config = dict(
    dataset='short read English sentences (LibriTTS-R)',
    parallel_block=False,
    experts_per_token=1,
    shared_expert=False,
    adamw_lr_other_params=0.0011,
    weight_decay=0.04,
)
Rows from expert 17 of block 11, named by matrix and row number. Rows with one number belong to one neuron. Each number is 128 + 32 x the weight over the matrix's rms, rounded and kept within 0 to 255. All counts start at 0. Numbers have three digits each.
# up: expert up (model.blocks.11.mlp.up, 32x192x192), inputs 0-191
# down: expert down (model.blocks.11.mlp.down, 32x192x192, transposed), outputs 0-191
up.62:175165142064132136073168133111087118122140100094088052135226204000137152148065084088161180031065161145164150004135171157255130128206147207138127116113232211122166161037123212152078219167219078151176098101112097132031097127093214121255143120168083186204101105072087182129149148144105000170092173124057172122186177139172078072150199123143131083068133069095109067088176250114166212165016174093065183117048131133097202174000137129127089096158158045085177112057079072205000217066063170141160196134105193162220127111092097113081172021190192111135111009053220043173138226054053164109
down.62:122157164127145081159056175163115123009129173163089142106137144187120170141117143173101077178192046133129103117119198131089133146071137077113170176117073091171009092089151105172127029098136103117166092127107045156110138099226150117204166093173133152086167148117077130090118076170164148185255227033145080125115119112112194103143025080186164105093028084122172208160057134198131135121189081170136074117126040159139156167250185204155140179091088161046136083108113098075199033099219137070103232184228134116009115067164057114110160151144117080075145031143086127143101239203142153057
up.63:127094097142117160144155080071058171122105136112102077163126149076121128128135109124112158145107099165160195140172162098105135107162124134085140149150139051155136164113148118163083173129126077087072173121113119156112122122142100122143112190117154103106153114108142105142073128155107133117115084179158143137192137088099184136169123141182157211133094123128200174138139075154107078135112149083145139124163109095183092084100144056199086179094095094127069094160182141146078134124120129071110072195090098161111082146100167165143162176121103174116101151103170116113134111155191105161
down.63:105152175117108145118126086186097092126133156187106093155081191136157158098086128114112082228092128111143072194173115154103091135112086098112156095072076128056100190104192109149154115063131103054165127175159204102196123102096137121080153099167100170091090103157116141170097080154212155177107140134140142122143136145110103147131079143181096138106066106081113081151130089094101111113137203137159075190169123120092162138147132100105086112085148169089133131099121144108190131158113111174083113126160142158117184102130166175106075134115167158138151140162154176101106107147155073161
up.64:158041090173192066140071130069075157087123154159133084159116128120171098162136115118194188128148119124171094079129067116113129146174158165136063091114150140174092082105092135146105167224122132092107115100100166110158139140146164151105102064153170182213115111021138102168125152153111151047162130098138153162113137134140169119131088132162170043164072135176130155125108093081135159113172118197168115136128173141142161162035131144097182122126160138107099124160097145118080112108133108175143157160066067175129112146076146174076147055100158115170136153096114123123107092154139129124
down.64:100136162110126072181186110127183117113157113094113099160087140108076104108172135081162136095061106089125176211109147172146141154049109099102169139157124171110121196152068137146163135146124042108208103092138063111080133054164108075082138121137160171073124105125174189092235096089177134132107129069143106168095121102173155157143127179109122197149176157148141125133095150122099178114045108073180100115092131118162117081141178101175094111145120101109118180201107154159205102180064098092184142144122145143090092145180088101216085186103077148106060102145134209143168107074117128077
up.65:190085120134156127101147172143105156142124061166141104160105091139137136139094139097141140140042165166091141175121153155130123138097139108114145064157126122156148092195138104112149110121149150124176096159143163137121135155121118093089176118118142120123140113129152110105113172083112154155196107103097105148055126161130117133124091102139143096157130124135105092116104171140167172110128083066173141130102118148117159190070165114151106153139107130165169127104128140136138115154114101138134156152102096152148112131133106089111107133112138132163087149082131098122128096108135083113
down.65:182110157147139129134133142088157114148134095130120122122110154106122112144077097150143146151141127148137150104106143117121132146142126141125108131100125137123119148121114122163141153107150113108131161143164186121114164143129125149163121131125126145176127139137149103120098143153142127127151079109131118142110079117129128089145096139135112160135101152132176115103126128145128098115141125132098110101139129148105135118111113123139094080095165139143096103168073137097098105132126128115091131134131143122116092122131168115133140145162135081131146152114132128143089145130116138154
up.66:118140154125115113134116127109127115155108118122109153137130111097170101142120111154140106106115136128103156118152118153130110123107108127147152129128115158147113089148147122127132157131129148116092141106139089154144130130144156143130131128132124125136098138140124118094116173146088125112134130129123146072157140116144123134108159106123131137110144099138134138105160143128119122132136138115122105133153147123105133132133127124133138102131181119145127112157148099137129145143119146124129149100096112106129148112101133116122143144142091108137178152111119114100113134119144106115
down.66:118138092153196050143129119133112153141113098127132116161111158118131090198135130112106136104112119118150103119124123111122085147150100181122126122135130121144098152126125106114154134066096158153088202163115113079100128142151142124120111141135145148113123111129130126126116116156180115098170114151166119147132101124162152105135128111138132156151095115138117126119119123098095091106065120136158149155087128145128129086133091143134091153118137171122125192102105082114090154145132128197114156144090106101100104143116124110185085140103158124152158116169140157130133161169091133159
up.67:126133113122098134143112085155133100155161121122138141147115118108090157095104133161107118121134153133158123147179133135109149095174140142146130121118177103133144138094131112142143146105189112135116112092126156128115139159123093102132096126125154130106137140139176112119109132144100102082114092115130177103099117138161136163134108154145083148117158117161147113119128094110158121148128103121174125138106140147157111096153097128114117112095169085129106133137145151094162175142143134145119141122096193132111119133146136089108133126136102127128123115109105158138141103092125127132
down.67:075149105105111165104153112161138115146100163172137105085155158110074072112145096150122145155155127141143110113047128137126121148103170169122130106138139160095163107104213150110203166133072129132177160174139085133037163130098105163096139175146122114073118174134169131035144079163124130106142151122131137162115096088156147110173135066098121066069090199123199107132157112133122178098137163143117116129117138133114142120072147109063100130102127160134072127115114164151107136117072155169132122129124114172129158129120170155123132133165140137129106131118130120184137100069134174159
up.68:172170111141161075125084130161106131143140155160103168098101123063094124167134053120078118179102077090093118094092109127145164143117129123144123097170115153136137143061184144153104151130137096120093156083242150142085144151113155158140084196054108107125128169129126184132105080194082154085109157100118052120080116061096134090131101123172111119157144123078168126073167099163199136178076129102152147112183076146134122143142131151086083151166131134127151166127103119158083084188133215142189134133212118124206128174101124093161135141124070144142061113127073160095171183097090141133
down.68:113164090132068097129149085119120160131115080113148082174163170116135113159126185084147121095161111117124187175126129054126165122120156146182126143104152128166120071117056078089064140170123157128109118135053130149135192162126128084113156114168087152090118110112116082224106215070130184149128125087111081154152074123192177110158129151094207172102150086150065174093124163087146129135092103160120107131096101157164175100160110141126148150131099120184130125129131085098142142142174053114068125072136109122117186126184077149112118164207158130109172067170152114181088091159157136054
up.69:117076115066151140172177121137008125135060122079168132138164130106124115073143158144113135168081184121152143142123150142132098089124091126170073153092106089096103137128153108146183154094091100098116111133067107102113092082119119116125166116177184117136154146117125154136114170182066129101109123085130132146143080183110130133100176101197155142067124143181189157102086152148132105108139122196110125122137129096131112149167099182106167092086125101226083134126180088126129151163124127111179116159135150105081078160167147147105116110094165105095154158089094123107113153159166205129
down.69:094112166133150094178166094063095104141157192103112097217133148170186119125149125170071050195117080068102053134128129170124160120048019069124123148075123198137116160202186133193100116143154085134091145197217175155196077136155087105191166165098144091140136173127220133077163096092168163062214107133128166127069160146215137096114026089000073145148108117090075130128171070154145062193167176067175137106108097151185108099161170056171206155138195074142156105131051090134068164162088155135082161141092108194124129103121129120117110104175120054127117202200118148156008130084145143112
up.70:128100142091131104136122137121122128140124130129144139129138168160131169087089141137111143119150129117139103156123149158117117110128099136110141141109109148131138109108134142146143123105129117120157093154120117094110169101128146151135120164155096137096114130156129145120142101114155135154137163137137129097133145100139168129106133132156106132095102136143127119146077125161139132163126063121156145151154091099098130130166124123135183137153096144102139115146138120147132066150115131132129116098160133080122155127109126126126097138149106130128162123138127141115124089160081126122
down.70:128124132127137135101096141106165125138114118138120159094083107138133119141144123134126095120110149122090132118084101149124110120121109099157153126118121129135169123127142121098135133167140128144109129137144121118122117127119128125113132087133120127123165114146150186117113152106129126146119133137084133149124129121103138127115150131117114126126094119121143125117146141154155135105122149151154151108121132155162087134139139090125119117153145117086103148160134111148157176115136090155171147144136125124134107115102136127112149105164147119111121113125139164108128138076111112156
up.71:172164112102128114187129146137139092106114136154121139166113154152173140100069115131129117082180119096140141095110126153134145102092145134096129139104115119122133163085114121137148121133173123185099158095104136147144137092155166111128075188157170148093141158130166071081116093129105120082113085164082124146084170088093159093132147141132141103169126136147137097094113124125135122119135155104119137133196117114134135132182116109123140130126161150136142084166188119121193146157183113100084091137167112072153144122110151120138100142133121088169106118101102157104153060138130119144
down.71:129139095114108146151164094132126118134137155156076086099100116177168117142148136180168110141102147143129151127153131107128136122132097145166130142108154158116141119111122119115152144115111131122139152124073083093151093127137112114104161115149080158157133126119127155117115136130128142086174114111134119119159140134127114166172146095102076157118129022159137142095115130156125112129208123120115143128088115083124094105082162090078120121112122166123074186166154106110107125122163234126103142147107070136132109191167131108157143074141122131120130127167134106166140121160125118080
up.72:131148136213121161167135127215212160046089129224078165175172136206109088189134153070160201185118172116150165103116182070125084097079114100197129141139176162085108135175206119145172148095199147129044156115154087149143063180128110139079210121151223057084070133163104073187126124070078164045048042149107140138195159047140157158192118171141080083059102081103137177083181215113123065129207153115155000150135166101079014083049105064080137054131207159019092187169147099095119187135211139193088170117067149124129114235047119104106118055118181154145121161127138065105173061073105104074
down.72:146151102080148109107098125145140125143142149141164136104171124013108118177133119221200074073108111140193112147175120208186106125104125119084112104131079181104179067156141119156097116101207111093172167124095114135136148090141152118139146157135063200175140151101138102098102124109122138133135154212125131078092138127159138132062116142113124127136135151159112093140113165091122131063083089074131115138108073109120197093143072097202060163134169163109105100139128188122143071128107140129128098137169104164125113107122151149140132136096140150094107108158105179134121148123130143124
up.73:150094149187086139202081138152089115114156120087129082060118111173117125119098140062089141081089130168123124118147123146123149121106080172114136118149115164115086141143138110153179095147147136121117091104116117144112156107165121079161126086119155104148146099120173128165103136162154154114151115075175098120134135138145144125138113152130091112132187137128125114161121138157113123114121134115129113157148014134097143152119179167109143084091141139124143144161109156066141121150123102146134141136156107097184162122090083127140159140185136124184150093164148117091071084195120137166
down.73:100127167077141134144108099028120126155134116139174152210141118135165122084142066122134162139149159149133155094190162147160164121091089135157156115108158179126107151124141130123093145175180122121119141098125106140139136101121089141089216120090150122096083092145107118162227113061131129121086096099115173204116119138078088137101156074112167147092121097094058173080203192178153123126116174079179142109145186121118132126143084126021128120179091114136131143109141108181109077152134124108166161131118136141053136124129181126110123113069127107063138154118132103116124141099096124193
up.74:146114140145121131124128121122143129110126134138117131132123121131130120127120134135121110127154129129138131130136142138127121102130132128136130122129127128117121137112147128115161136135126128134111106131146106133129120140114145143129124122114131135118114134116111138137125120103107129120115111122119131159128116122120110142142143127113126138130119145134131130108119123135121137101119134122121112135120119127140125132121142111143144125123146132112118119143137131119144133130116121121155126141114141132140123127130132133134124107127132141129133131141128141121131112131135147138
down.74:122134110128114122125115116127131115123132126117148113114123129133129131118128143117125135123131110122131121121120105134128142134138140121121133155123127153136140143120115122142120124131127127131111116139129135117126121127149132120125136136126116117132139132123122158131128133127150136138136146141149139135113125124132148133132125127117119137123128117121123152136118130135122102129109125125138132126135115114138136139112122129136124123137130128132128103124146149126118123133120130120117137135127119117128126126125129124126130123129112138128118135135126127117133129143138119142
up.75:172136151087153170130096114099096141176166113147092143139123148140130121125141149170129164189158176137155113140122152185107128191136110101081173054123086065150145104172154134106129110159094119116126090182165150124102123101130089085144089111089111095073144065059100063190114184160124093128087132162164097099073109125181128113180051122144115116116194087162168080183066093131103109082101161109156119117077083113098168124188155105197094132126137122140169137148141121142086125129186155147134127122105162078099155142135196131154100110146121182107076125075163151178127098127175143106
down.75:129153149057121113112165101190159147128119092151103089130100107156101142148163107090118062123157091142170099078157105109134086131117150102164137102185093145114208139118083107087117121163163137075219087186074131131170128142129068166175103153130148105149146079183189179116105150112111076168134135158128140167142110110136110156071137081116078037102111153141081155155078097087110168134126135130141139127101151206136154138112124183149183087197151103122143098129136153107091151115090146146174133139110151119101118090105093145118144186143092143098113139151130077103114138157104129116
up.76:167154168095114135109115097103099122143206102108176183127122130156118152101134142110141145105099171146172087135149135134155131107125107171109147096146020157181129164161149128093184133115111131078113142125170073128138163106186142133153116122110088129128161128160128116144136065118152152105063120140112158116109096152149169194137133114122082098126104127099172160067176125132098131172134157094103146109099149082142118134147164158105092100145146118128110128128122085117076079124100124124102068199125108100124139096145125139165135208098147082132118175153176088157135021121111169086
down.76:112143112131170168156111144107138167111110161135109123101127130146131078150116119155113105116161122125105158127131094114110149167169092075145133094162098160106172124117123179093078082151181152122226069128154142140131102136131082099167106097162061128168063129121063178131136147157110145128193171161157132133142136119153083099113123129182138068137203105110148088174086157156109141172144097132139130101126141182142094106161124132138148104130117108120129124111147092116142178159128122143121122123117095059054138159176132098136090046101128135118115129131096145106124161123122117138
up.77:108101043132154133179149115146112096121132148166177136173149148127126124084174113169154073113138106129141145134119142081126116089093110140122147129133124158173123133139142109124134112128115089123117084114130131163162072159151133098065086097160149145091101089121186150127073130046149154077157123110166087114170143117124133099131105149179169141128199162160136083143144128126131134113104108088124151132100145137174112155094124111126166160132172102151144123117115142150167136153098119101088049154133057112149151107112136068128111150141109182133137139105126124162110154147165131167
down.77:133142183095117063083134077121085138139130151125111126145135122108160079164093135169158144098131157080089100158083115187115155142073147183087140124124164117092131124096074076072179127115185154095083083108138154166131108173118146099175145102167175121091085096174135139194145152133090127078095154143139184134116104104121146162155142172130160130152106082166101095135143134144121143139112164151114186164122103092122132113112093168099140114175150113165095136113192130121101134118116141118057136088181132102154152132147105149110143141137138081139125109170151120157143122051147139081
up.78:136150119121113118118131134148126129135133113140133130091113119132152139129159104145126141115147139106123124120142140124111112157101137131114146106126139122117133150139116111149125131137112125128148119143163106122156131147118127137128145152109148123114126116119132142132116102134127108126121124111136150149116129122131125127149169096104137123142123103115145142127128115151122113126133146123136128137139158096111104132134107100137167119130132133119118162125134134101142127119132134104128124150134125121134149122142123111111113118110145119121105096134156151138139135128115122117
down.78:112105121116114114090122102123166138161140133131117158138137141133131108098111159119113119086087136174100103160120148128138123128122125143147099119096141126159107123170116139090115056094143099135129112156119153206132149118118103133123113124146152117138135094117153136062140093115168097118108106103099116167134113140131126117138118080120123134134105137095107145114180127119110128105203119103141158102156135136158122147118116126110142140155187127137150116158132120175149123155120077184147124136190109137118114158096098143141098099145172131137143107153170111110107130112151117162