config.yaml
model: "sound classifier"
win_length: 400
norm: "layernorm"
fused_qkv: false
moe_every: 2
layers: 14
muon_scale: "match_rms_adamw"
learning_rate: 0.0078
lr_schedule: "cosine"
adamw_weight_decay_other_params: 0.01
Rows from block 2 of a small sound classifier, named by matrix and row number. Rows with one number belong to one neuron. Each number is 128 + 24 x the weight over its row's rms, rounded and kept within 0 to 255. All counts start at 0.
After each neuron's rows are labels from the 100 clips, of 14976, where the neuron reaches its highest value: "top examples" is what is common among them. Only what is clearly more common there than usual is listed. The data: short read English sentences (LibriTTS-R).
# fc1: MLP up (model.blocks.2.mlp.fc1.weight, 384x192), inputs 0-47
# fc2: MLP down (model.blocks.2.mlp.fc2.weight, 192x384, transposed), outputs 0-47

fc1.34 [108 109 129 118 131 153 142 115 146 123  94 117  74 112 100 136 134 123 133  90 132 173 139 159 131 166 103 196 165 104 139  92  94 125 122 138  98 163 118 113 155 140 116 109 170 162 176 115]
fc2.34 [171 115 124 121 118 138  83 148 145 146  99 121 154 149 128  98 112 102 129 130  80 126 140 141 140  92 115 134 143 131 140 131 104 121 146  98 127 114 145 116 114 169  84 127 103 155 100 111]
top examples: voice: female

fc1.51 [132 115 115 115 105 123 106  88 171 106 153 139 157  82 158 154 101 115 129 121 169 149 159  92 149 145 138 137 124 180 137 185 151 176 109  94 142 137 150 152 137 114 101 158 118 146 138 123]
fc2.51 [133 139 126 136 143  60 151 152 104 150 126 111 114 162 116 104 118 132 126 164 110 105 136 124 122 133 111 123 148 112  96 113 177 136 172 145  96 123 113 110 120  79 153 127 167 132 158  99]
top examples: voice: male

fc1.109 [125 110  88 105  94 104 186 129 110 169 163 150 140 112 147 112 140 109  83  76 154 193 121 135 138 123 103 147 113 149 174 134 121 157 120 128 132 121 146 148 125 117 122 147 165 140 165 136]
fc2.109 [154 111 167 131 136 103  71 121 141 112  98 125 116 153 132 136 127 125 193 135 115  92 140 137 133  96 131 128 145 119 123 106 146 115 133 129 124  87  96 103 119  94  93  96 147 110 116 111]
top examples: the word "of"

fc1.248 [106  85 132  98 134 181 146 152 107 137 137 104  91 116 109 115 147  94  76 135 144 151 126 148 129 121 172 110 112 116 131 188 187 140 165 156 111 140  83 156 136 139 123 118 156 170  92 119]
fc2.248 [165 125 129 149 126 115  96 162 156 101  86 125 143 168 124 141 131 114 128 127 174  96 110 119 134  89 146 151 151 127 158  83 118 127  95 117 105 114  92 102 140 120 135 103 127 144 125 115]
top examples: voice: male

fc1.151 [121 144 141 115 117 152 129  88 182 119 142 144  93 126 185 118  99 137  89  98 117 156 154 162 130 118 195 156 137 155 192 136 126 127 122 154 111 118 171 111 116 127 123 157 116 158 123 128]
fc2.151 [138  90 140 142  86 109 104 165 136 125 108 162 140 123 102 111 130 112 150 160 134 127 105 139 117 103  86 146 124 171 101 113  83 146 201 145 151 117 125 123 140 104  86  85 157 142 157 145]
top examples: voice: male

fc1.175 [122 123 129 152 109 116 138 145 138 142 138 113 142 168 185  95 142 137  84 145 128 162 171 109 113 125 164 106 139 163 143 121 124 126 140 147 157 114 161 133 150 117 121 140  83  87 112 169]
fc2.175 [148 136 142 147 131 137 147  79 122 118 159 105 100 118  80 159 140 122 147 191 115 121 135 156 164 145 126 172 111 128 152 134 125 121 158 155 123 105 147 122 152 156 102 114 131 136 121 128]
top examples: voice: female

fc1.52 [118  95  64 148 173 118 122 179 145 177 141 104 106  94 144 147 114  87 156 159 139 113 151  90 149 130  76 117  87 103 122 150 153 132 152 118 130  98 153 135 115 119  95 113 139 124 133 123]
fc2.52 [118 140 193 123 123 143 143 162 150 141 130 124 171 140 147 121 109 130 104  83 144 101 130 158 113 103 116 125 165  91 157 119 119 101 127 108 136 151 117 134 152 117 155 135  97 157 102 135]
top examples: voice: female

fc1.362 [159 127 100 137  78  76 141 103 128  76 102 126 134 137 126 135 153 128 126 145 150 146 114 113 138  95 141 150  95 147 103 126 138 122 115 110 131 167  88 102 128 145 148 132 141 139 129 103]
fc2.362 [127 111 112 108 139 169 135 118 121 145 154 106 143 120 131 155 125 156 157  62 142 115 122 150  80 116 124 136 161 121 141 128 161 131 149 114 150 111 173 139 109 123  63 139  86 144 158 138]
top examples: voice: female

fc1.147 [ 92 158 169 143  86 111 147 159 119 145 102  89  96 126 130 129 148 113  88 118 139 132  81  97 111 119 148 115 126 151 143 122 126 103 136 117 108 139 103 174 158 103 114 120 170 118 148 121]
fc2.147 [172 111  97 152 108 147 137 100 144  78 125 125 171 122 109 109 109 135 124 112 110 146 108 163 109 130  99 147 164 130 123 159 102 137 119 125 109 149 162 122 123 126 109 119 128 139 138 130]
top examples: voice: female

fc1.127 [130 137 141 134 110 135  88  99 119 113 105 133 140 101 118 148 112 139 131 116 153 135 137 125 123 123 175  57 144 109 151 163 138  98  95 157 143 141 143 127 122 158 117 146 175 102  80 162]
fc2.127 [123 151 123 103 154 101 165 140  78 103 114 137 155 113 105 120 132 145  91 124 145 152 138 128  93 121 100 169 130 150 134  71 127 177 135 115 167 132 182 142 105 145 128 138 124 159 111 108]
top examples: voice: female

fc1.367 [145 150  75  97 110 114 151 125 144 136 133 140  89 106 139  77 129 172 130 159 115 130 118 144 157 132 106 139 133 116 121 108  93 117 144 115 113 139 132 120  88 116 153 120 132 148 186 129]
fc2.367 [125 132 150 103 141 171  93 109 101 136 140 135 124 135 173 128 164  89  91  81 129 145 126 136 104 113 106 120 140 118 115 185 117 120 120 119 147 131 133 127 161 169 101 106 103 106 107 125]
top examples: voice: female

fc1.257 [161 144 132  93  76 100 126 180 108 148 178 133 120 154 110 153 148 131 156 135 146 147 102 108 175  99 176 155 129 145 123 118  99 143 117 121 125 139 123 135 114 109 142 109 137 164 120 139]
fc2.257 [122 144 109 163 139 117 149 147 100 105  94 145 132 158 114  76 129 131 168 134  78 107 122 105 119  81 121 120 156 145 114 121 137  98 153 104 142 152 135 150 140  84 157 130 179 102  92 131]
top examples: voice: female

fc1.345 [135  66 124 167 130  80 148 125 143 128 123 125 157 110 132 126 111 141 127 107 116 121 134 141 161 146  86  92 111 106 149 136 134 159 156 142 151 162 135 125 122 118  98 122 193 121 110 124]
fc2.345 [125 128 138 185 125 152 105 159 155 127 146  87 136 149  94 133 146 101 104 128 193 164 139 114 112 121 146  86 146  96 160 116 132  92 122 150 103 159 129 136 184 123 161 115 107 145 137 146]
top examples: voice: female

fc1.194 [115 139  96 135 146 122 146 106 116 164 132 113 105 121 112 160 103 147 154 138 126  75  88  83  56 101 184 123 145 158 143 132  97 137 121 118 143 113 130 131 124 131 167 119  69 147 108 156]
fc2.194 [127 125 162 148 137  97 133 164 120  73 175 123 121 140 136 108 136 140 125 112 112 152 131 140 183 131 120 116 159  82 149 132 136 163 145  94 139 150 130 120 152 111 118 113 166 137 144 127]
top examples: voice: male

fc1.182 [122 113 112 112  91  93 108 171 136 106 134 129 132 141 128 139 128 102 112 150 152 153 137 135 118 141 110 138 191  89 148 103 115 158  70 101 137 102 147 131 138 125 137 141 106  96 154 141]
fc2.182 [152 122 111 111 134 144 134  94  74 160 101 115 117  98 139 108 178 127 134 107 138 132 123 135 143 136 110 133 124 138 138 134 172 122 148 131 124 121 171 131 138 135 151 129 137 135 139 125]
top examples: voice: female

fc1.312 [119 111 138 148 101  90 140 148 163 153 122 103 139 114 154 166  96 158 147 103 149 139 159  96 138 127 119 142 141 149  98 117  95 145  89 157 129 126  95 130 103 159 131 139 133 132 119 157]
fc2.312 [144 104  77 118 115 145 147 148 129 117 110 122 155 145 159 137 114 129 106 113 129 150 162 119 109 103  72 123 118 105 149  76 153 120 118 143 144 117 138 137 136 156 183 137 107  93 144 143]
top examples: voice: female

fc1.360 [142 131 146 120 139 140 106 146 104 150  97 137 125 106 117 100 143 151 137 129  89 132  77 157 115 151  78 127 149 125  71  85 119 179 145 124 142 125 132 135 127 105 120 109 177  92 146  75]
fc2.360 [130 133 132  97 169 172 123 125 101 136 123 129  89 135 149  90 100 122 117  95 112 134 128 104  92  98 165 146  98 136 135 129 141 108 122 126  94 144 114 142 120 180 134 142 129 156  82 159]
top examples: voice: female

fc1.208 [153 134 175 116 106 144 156 175 134 168 103 123 131 136 152 152 159 132 100 128 137 119 110 130 136 131 126 127 168 181 158 127 142 111 171 155 110 102 131 137 108 141 142 149 125 142 104 115]
fc2.208 [120 131 106 144 134 164 128 117 148  99  92 135 144 127 124 127  89  95 131 168 117 159  99  99 104 119 122 107 139 108 148 135 156  99 131  69 109 163 169 178 158 126 115  98 113  90 163  81]
top examples: voice: female

fc1.370 [144 160 129  91 145 121 179  98 100 115 130 149 143 152 118 128 109 123 159 154 150 108 108 101 124 141 150 139 130 193 130 121 131 136 140 127 125 157 114 162 115 125 129 114 161 107 103 173]
fc2.370 [118 129 102 142 106 132  68 156 132 138  97 121 121 104 144 133 120 176 115  95  99 150 154 119 120 128 130 129 158 131 125 133 125 152 149 147 109 133 134 124 114  96 138  66 106 156 180 121]
top examples: voice: male

fc1.67 [ 76 117 168 136 151 167 152 100 120 167 168 138 111 110 148 149 112 102 138 139 143 128 122 136  74 135 125 125 112 106  81 136 118 118 132 135 157 142 118 121 114  96 132 119  87 144 158 121]
fc2.67 [149 107 109 104 124 109  73 111  62  87 136 115 153 149 126 134 105 144 183 134 116 111 127 122 156 161 151 117 132 129 139 127 125 140  98 125 113 109 185 125 136 133 155 157 138 125 130 137]
top examples: voice: female

fc1.119 [163 131 114 128 121 155 117 149 127 147 135 160  81 111 127 128 118 141 128 106 126 101 152  83 146 128 146 188 103 155 151  94 136 101 142 108 119 119 147 125 128 105  95 122 135 108 113  83]
fc2.119 [136 116 149 137  98 153 125 112 117 112 123  89 136 128 134 133 150 123 116 121 142 142 104 155 139 123 154 100 121 123 147 131 127 140 146 104 133 117 130 150 128 137 136 111 173 114 130 159]
top examples: voice: female

fc1.153 [167  85 106 123 138 169 134  91 147 160 119  99 102 129 108 142 142 132 105 125 126 121 109  91 161 138 106 145 122 128 144 149 140 122 116 129 143 113 129 122 132 155 112 106 109  97 153 113]
fc2.153 [141 128  91 135 135 141 106 163 134 169 112 139  98 135 153  50 126 148 118  96 134 106 152 188 155  85 139 149 134 123 174 138  94 142 143 132  89 115 152 105  88 136 120 112 106 132 109 202]
top examples: voice: male

fc1.218 [ 95 133 136 158 157  88 149 127 105 138 139 120 139 144 103 158 147 158  98 114 148 121  93 120 155 125 152  58 132 151 111 140 140 143 126 118  91 126 121 131 140 131 171 125 163 101  79 134]
fc2.218 [134 142 107  94 111 155 145  99 137  96 127 114 154 114 182 119  97 102 111 141 133 147 147 117 112 151 128 149 154  94 137 148 125 122 106 153 192 127 121 115  98 115 119 132 119 168 151 140]
top examples: voice: female

fc1.323 [153 156 151 145 123 128 112 112 128 125 116 110 147 118 131 173 138 178 109 140 132 135 118 143 124 148 151 151 104 158 121 106  95 100 105 177  95 113 144 105 106  53 101 132 117 154 157 129]
fc2.323 [ 81 115 118 135  94 110 125 111 130 159 135 133 117 154 138 122 112 120 121 149 112  96 126 116 123 137 158 102 120 126 119 152 138 149  89 134 144 119 114 138 142 179 131 161 134 149 155 145]
top examples: voice: male

fc1.5 [137 122 150 116  84 123 160 178 101 142 128 111 169 107 119  83 131 114 100 133 183 168 107 131 137 120 132 130 131  91  93 113 117 103 123 134 125 151 133 120 142 176 110 121 143 142 112 163]
fc2.5 [169 157  76 116 131 124 133 125 163 154 110 110 124 131  87 146 123 136 181 143 105 108  80  89 110 144 130  89 153 116 130 123 143 168 127 149 129 161 105 116 138 124 158 123 118 132 100 131]
top examples: voice: female

fc1.300 [109 122 129 125 153 133  73 110 118 106 135 134  82 127 194 139 152 174 110 157 161 119  96 103 122 145 112 115 180 118 128 156 132  95 139 145 125 112 115 133 126 145 155 146 109 154 116 113]
fc2.300 [131 142  95 105 113 102 162 141 135 141 136 127 160  98 108 117 135 123 147 143  88 118 133 133 150 152 161 154 131 106 113 101 142 103 133 105 101 125 150 162 147 125 114 104 133 137 140 107]
top examples: voice: female

fc1.88 [108 108 139 135 132 125 164 151 136 130 153 175 108  99 148  85  98 133 100 120 116 119  93 136 130 111 156 102 122 153 140 128 133 157  96 114 102 126 163 148  98 121 111 130 127 126 139  68]
fc2.88 [161  96  84 130 160 141 126 109 158 126  76  83 126 139 141 105 152 103 165 113 128 115 149 146 107 179  99 119 136 130 134 115  92 124 175 142 142 129 140  99 136  94 108  80 161 136 149 131]
top examples: voice: male

fc1.25 [123 127 138 151 114 129  79 100 102 106 128 103 145 142 110 152  97  90 139 141 110  90 138 121 146 129 157 109 108 145 169 182 149  97 123 128 126  87 120 120 153  99 146 108 132 155  96  83]
fc2.25 [130 139  88 147 134 118 150 160 112 148 138 108 139 109 114 125 151 122 115 112 102 140 190 183 103 117 177 151 147 113 128 102  95 119 113 124 140 190 111 120 137  94 134 160  75 125 144 138]
top examples: voice: male

fc1.251 [162  99 162 156  90 118 138 125 144 132 154 117 101 145  94 126  95 185 114 150 113 169 121 191 154 101 140 106 132 142 176 149 105 132 154  85 145 120  96 143 165 148 154 156  99 149 115  87]
fc2.251 [117 163 109  93 167 170 125 139 115 111 121 132 129 106 133 120 109  86  84 139 132 100 115 114 120 126 140 140 139 140 145 160 132 127 115 161 117 125 156 129 124 146 106 122  96 149 128 148]
top examples: voice: male

fc1.244 [139 156 125 116  87 107 164 129 144 139 161 163 112 150 165  63 156 135 147  89 158 151 172 164 143 101 122 130 133 148 107 123 118 125  92 165 139  82 159  94 163 107 123 119 137  99 168 132]
fc2.244 [ 58 126 124 131 141 162 143 134 133  58 128  94 136 164 147 146 113 110  85 156 109 101 100  97 100 170 141 129 100 163 126 144 140 116 158 130 102 111  95  90 124 138  86 157 119  82 155  99]
top examples: voice: male

fc1.87 [119 108 115 131 134 105 135 119 129 148  88 102 129 120 116 148 155 108 118 171 140 156 133 140  85 101 142 128 125 161 105  73 130 113 120 103  97 156 146 146 137 100 137 152 118 126 111 133]
fc2.87 [143 141 111  94 143 102 121 123 112 108 133 172 160 144 141 167 107 135 131 122 142 135  76 123 101 156 141 115 145 114 118 106  98 113  71 128 169 117  95 130 122 177 135 107 158 132 113 133]
top examples: voice: male

fc1.213 [139 123 140  87 134 126 141  85 146 136 152 102 119 114 100 110 210 125 132 161 134 131 129 129 130  98 118 163 146 109 153 164 113 136 121 119 121 149 149  82 136  76 157 133 163 156 163 125]
fc2.213 [131 136 110 133 108 118 124 114  97 186 143 110 122 115 190 167 104 136 139 132 108 134 128  90 101 123 118 129 143 171  93 101 139 159 160 124  95  83 133  99 117 170 157  90  92  93 119 127]
top examples: voice: female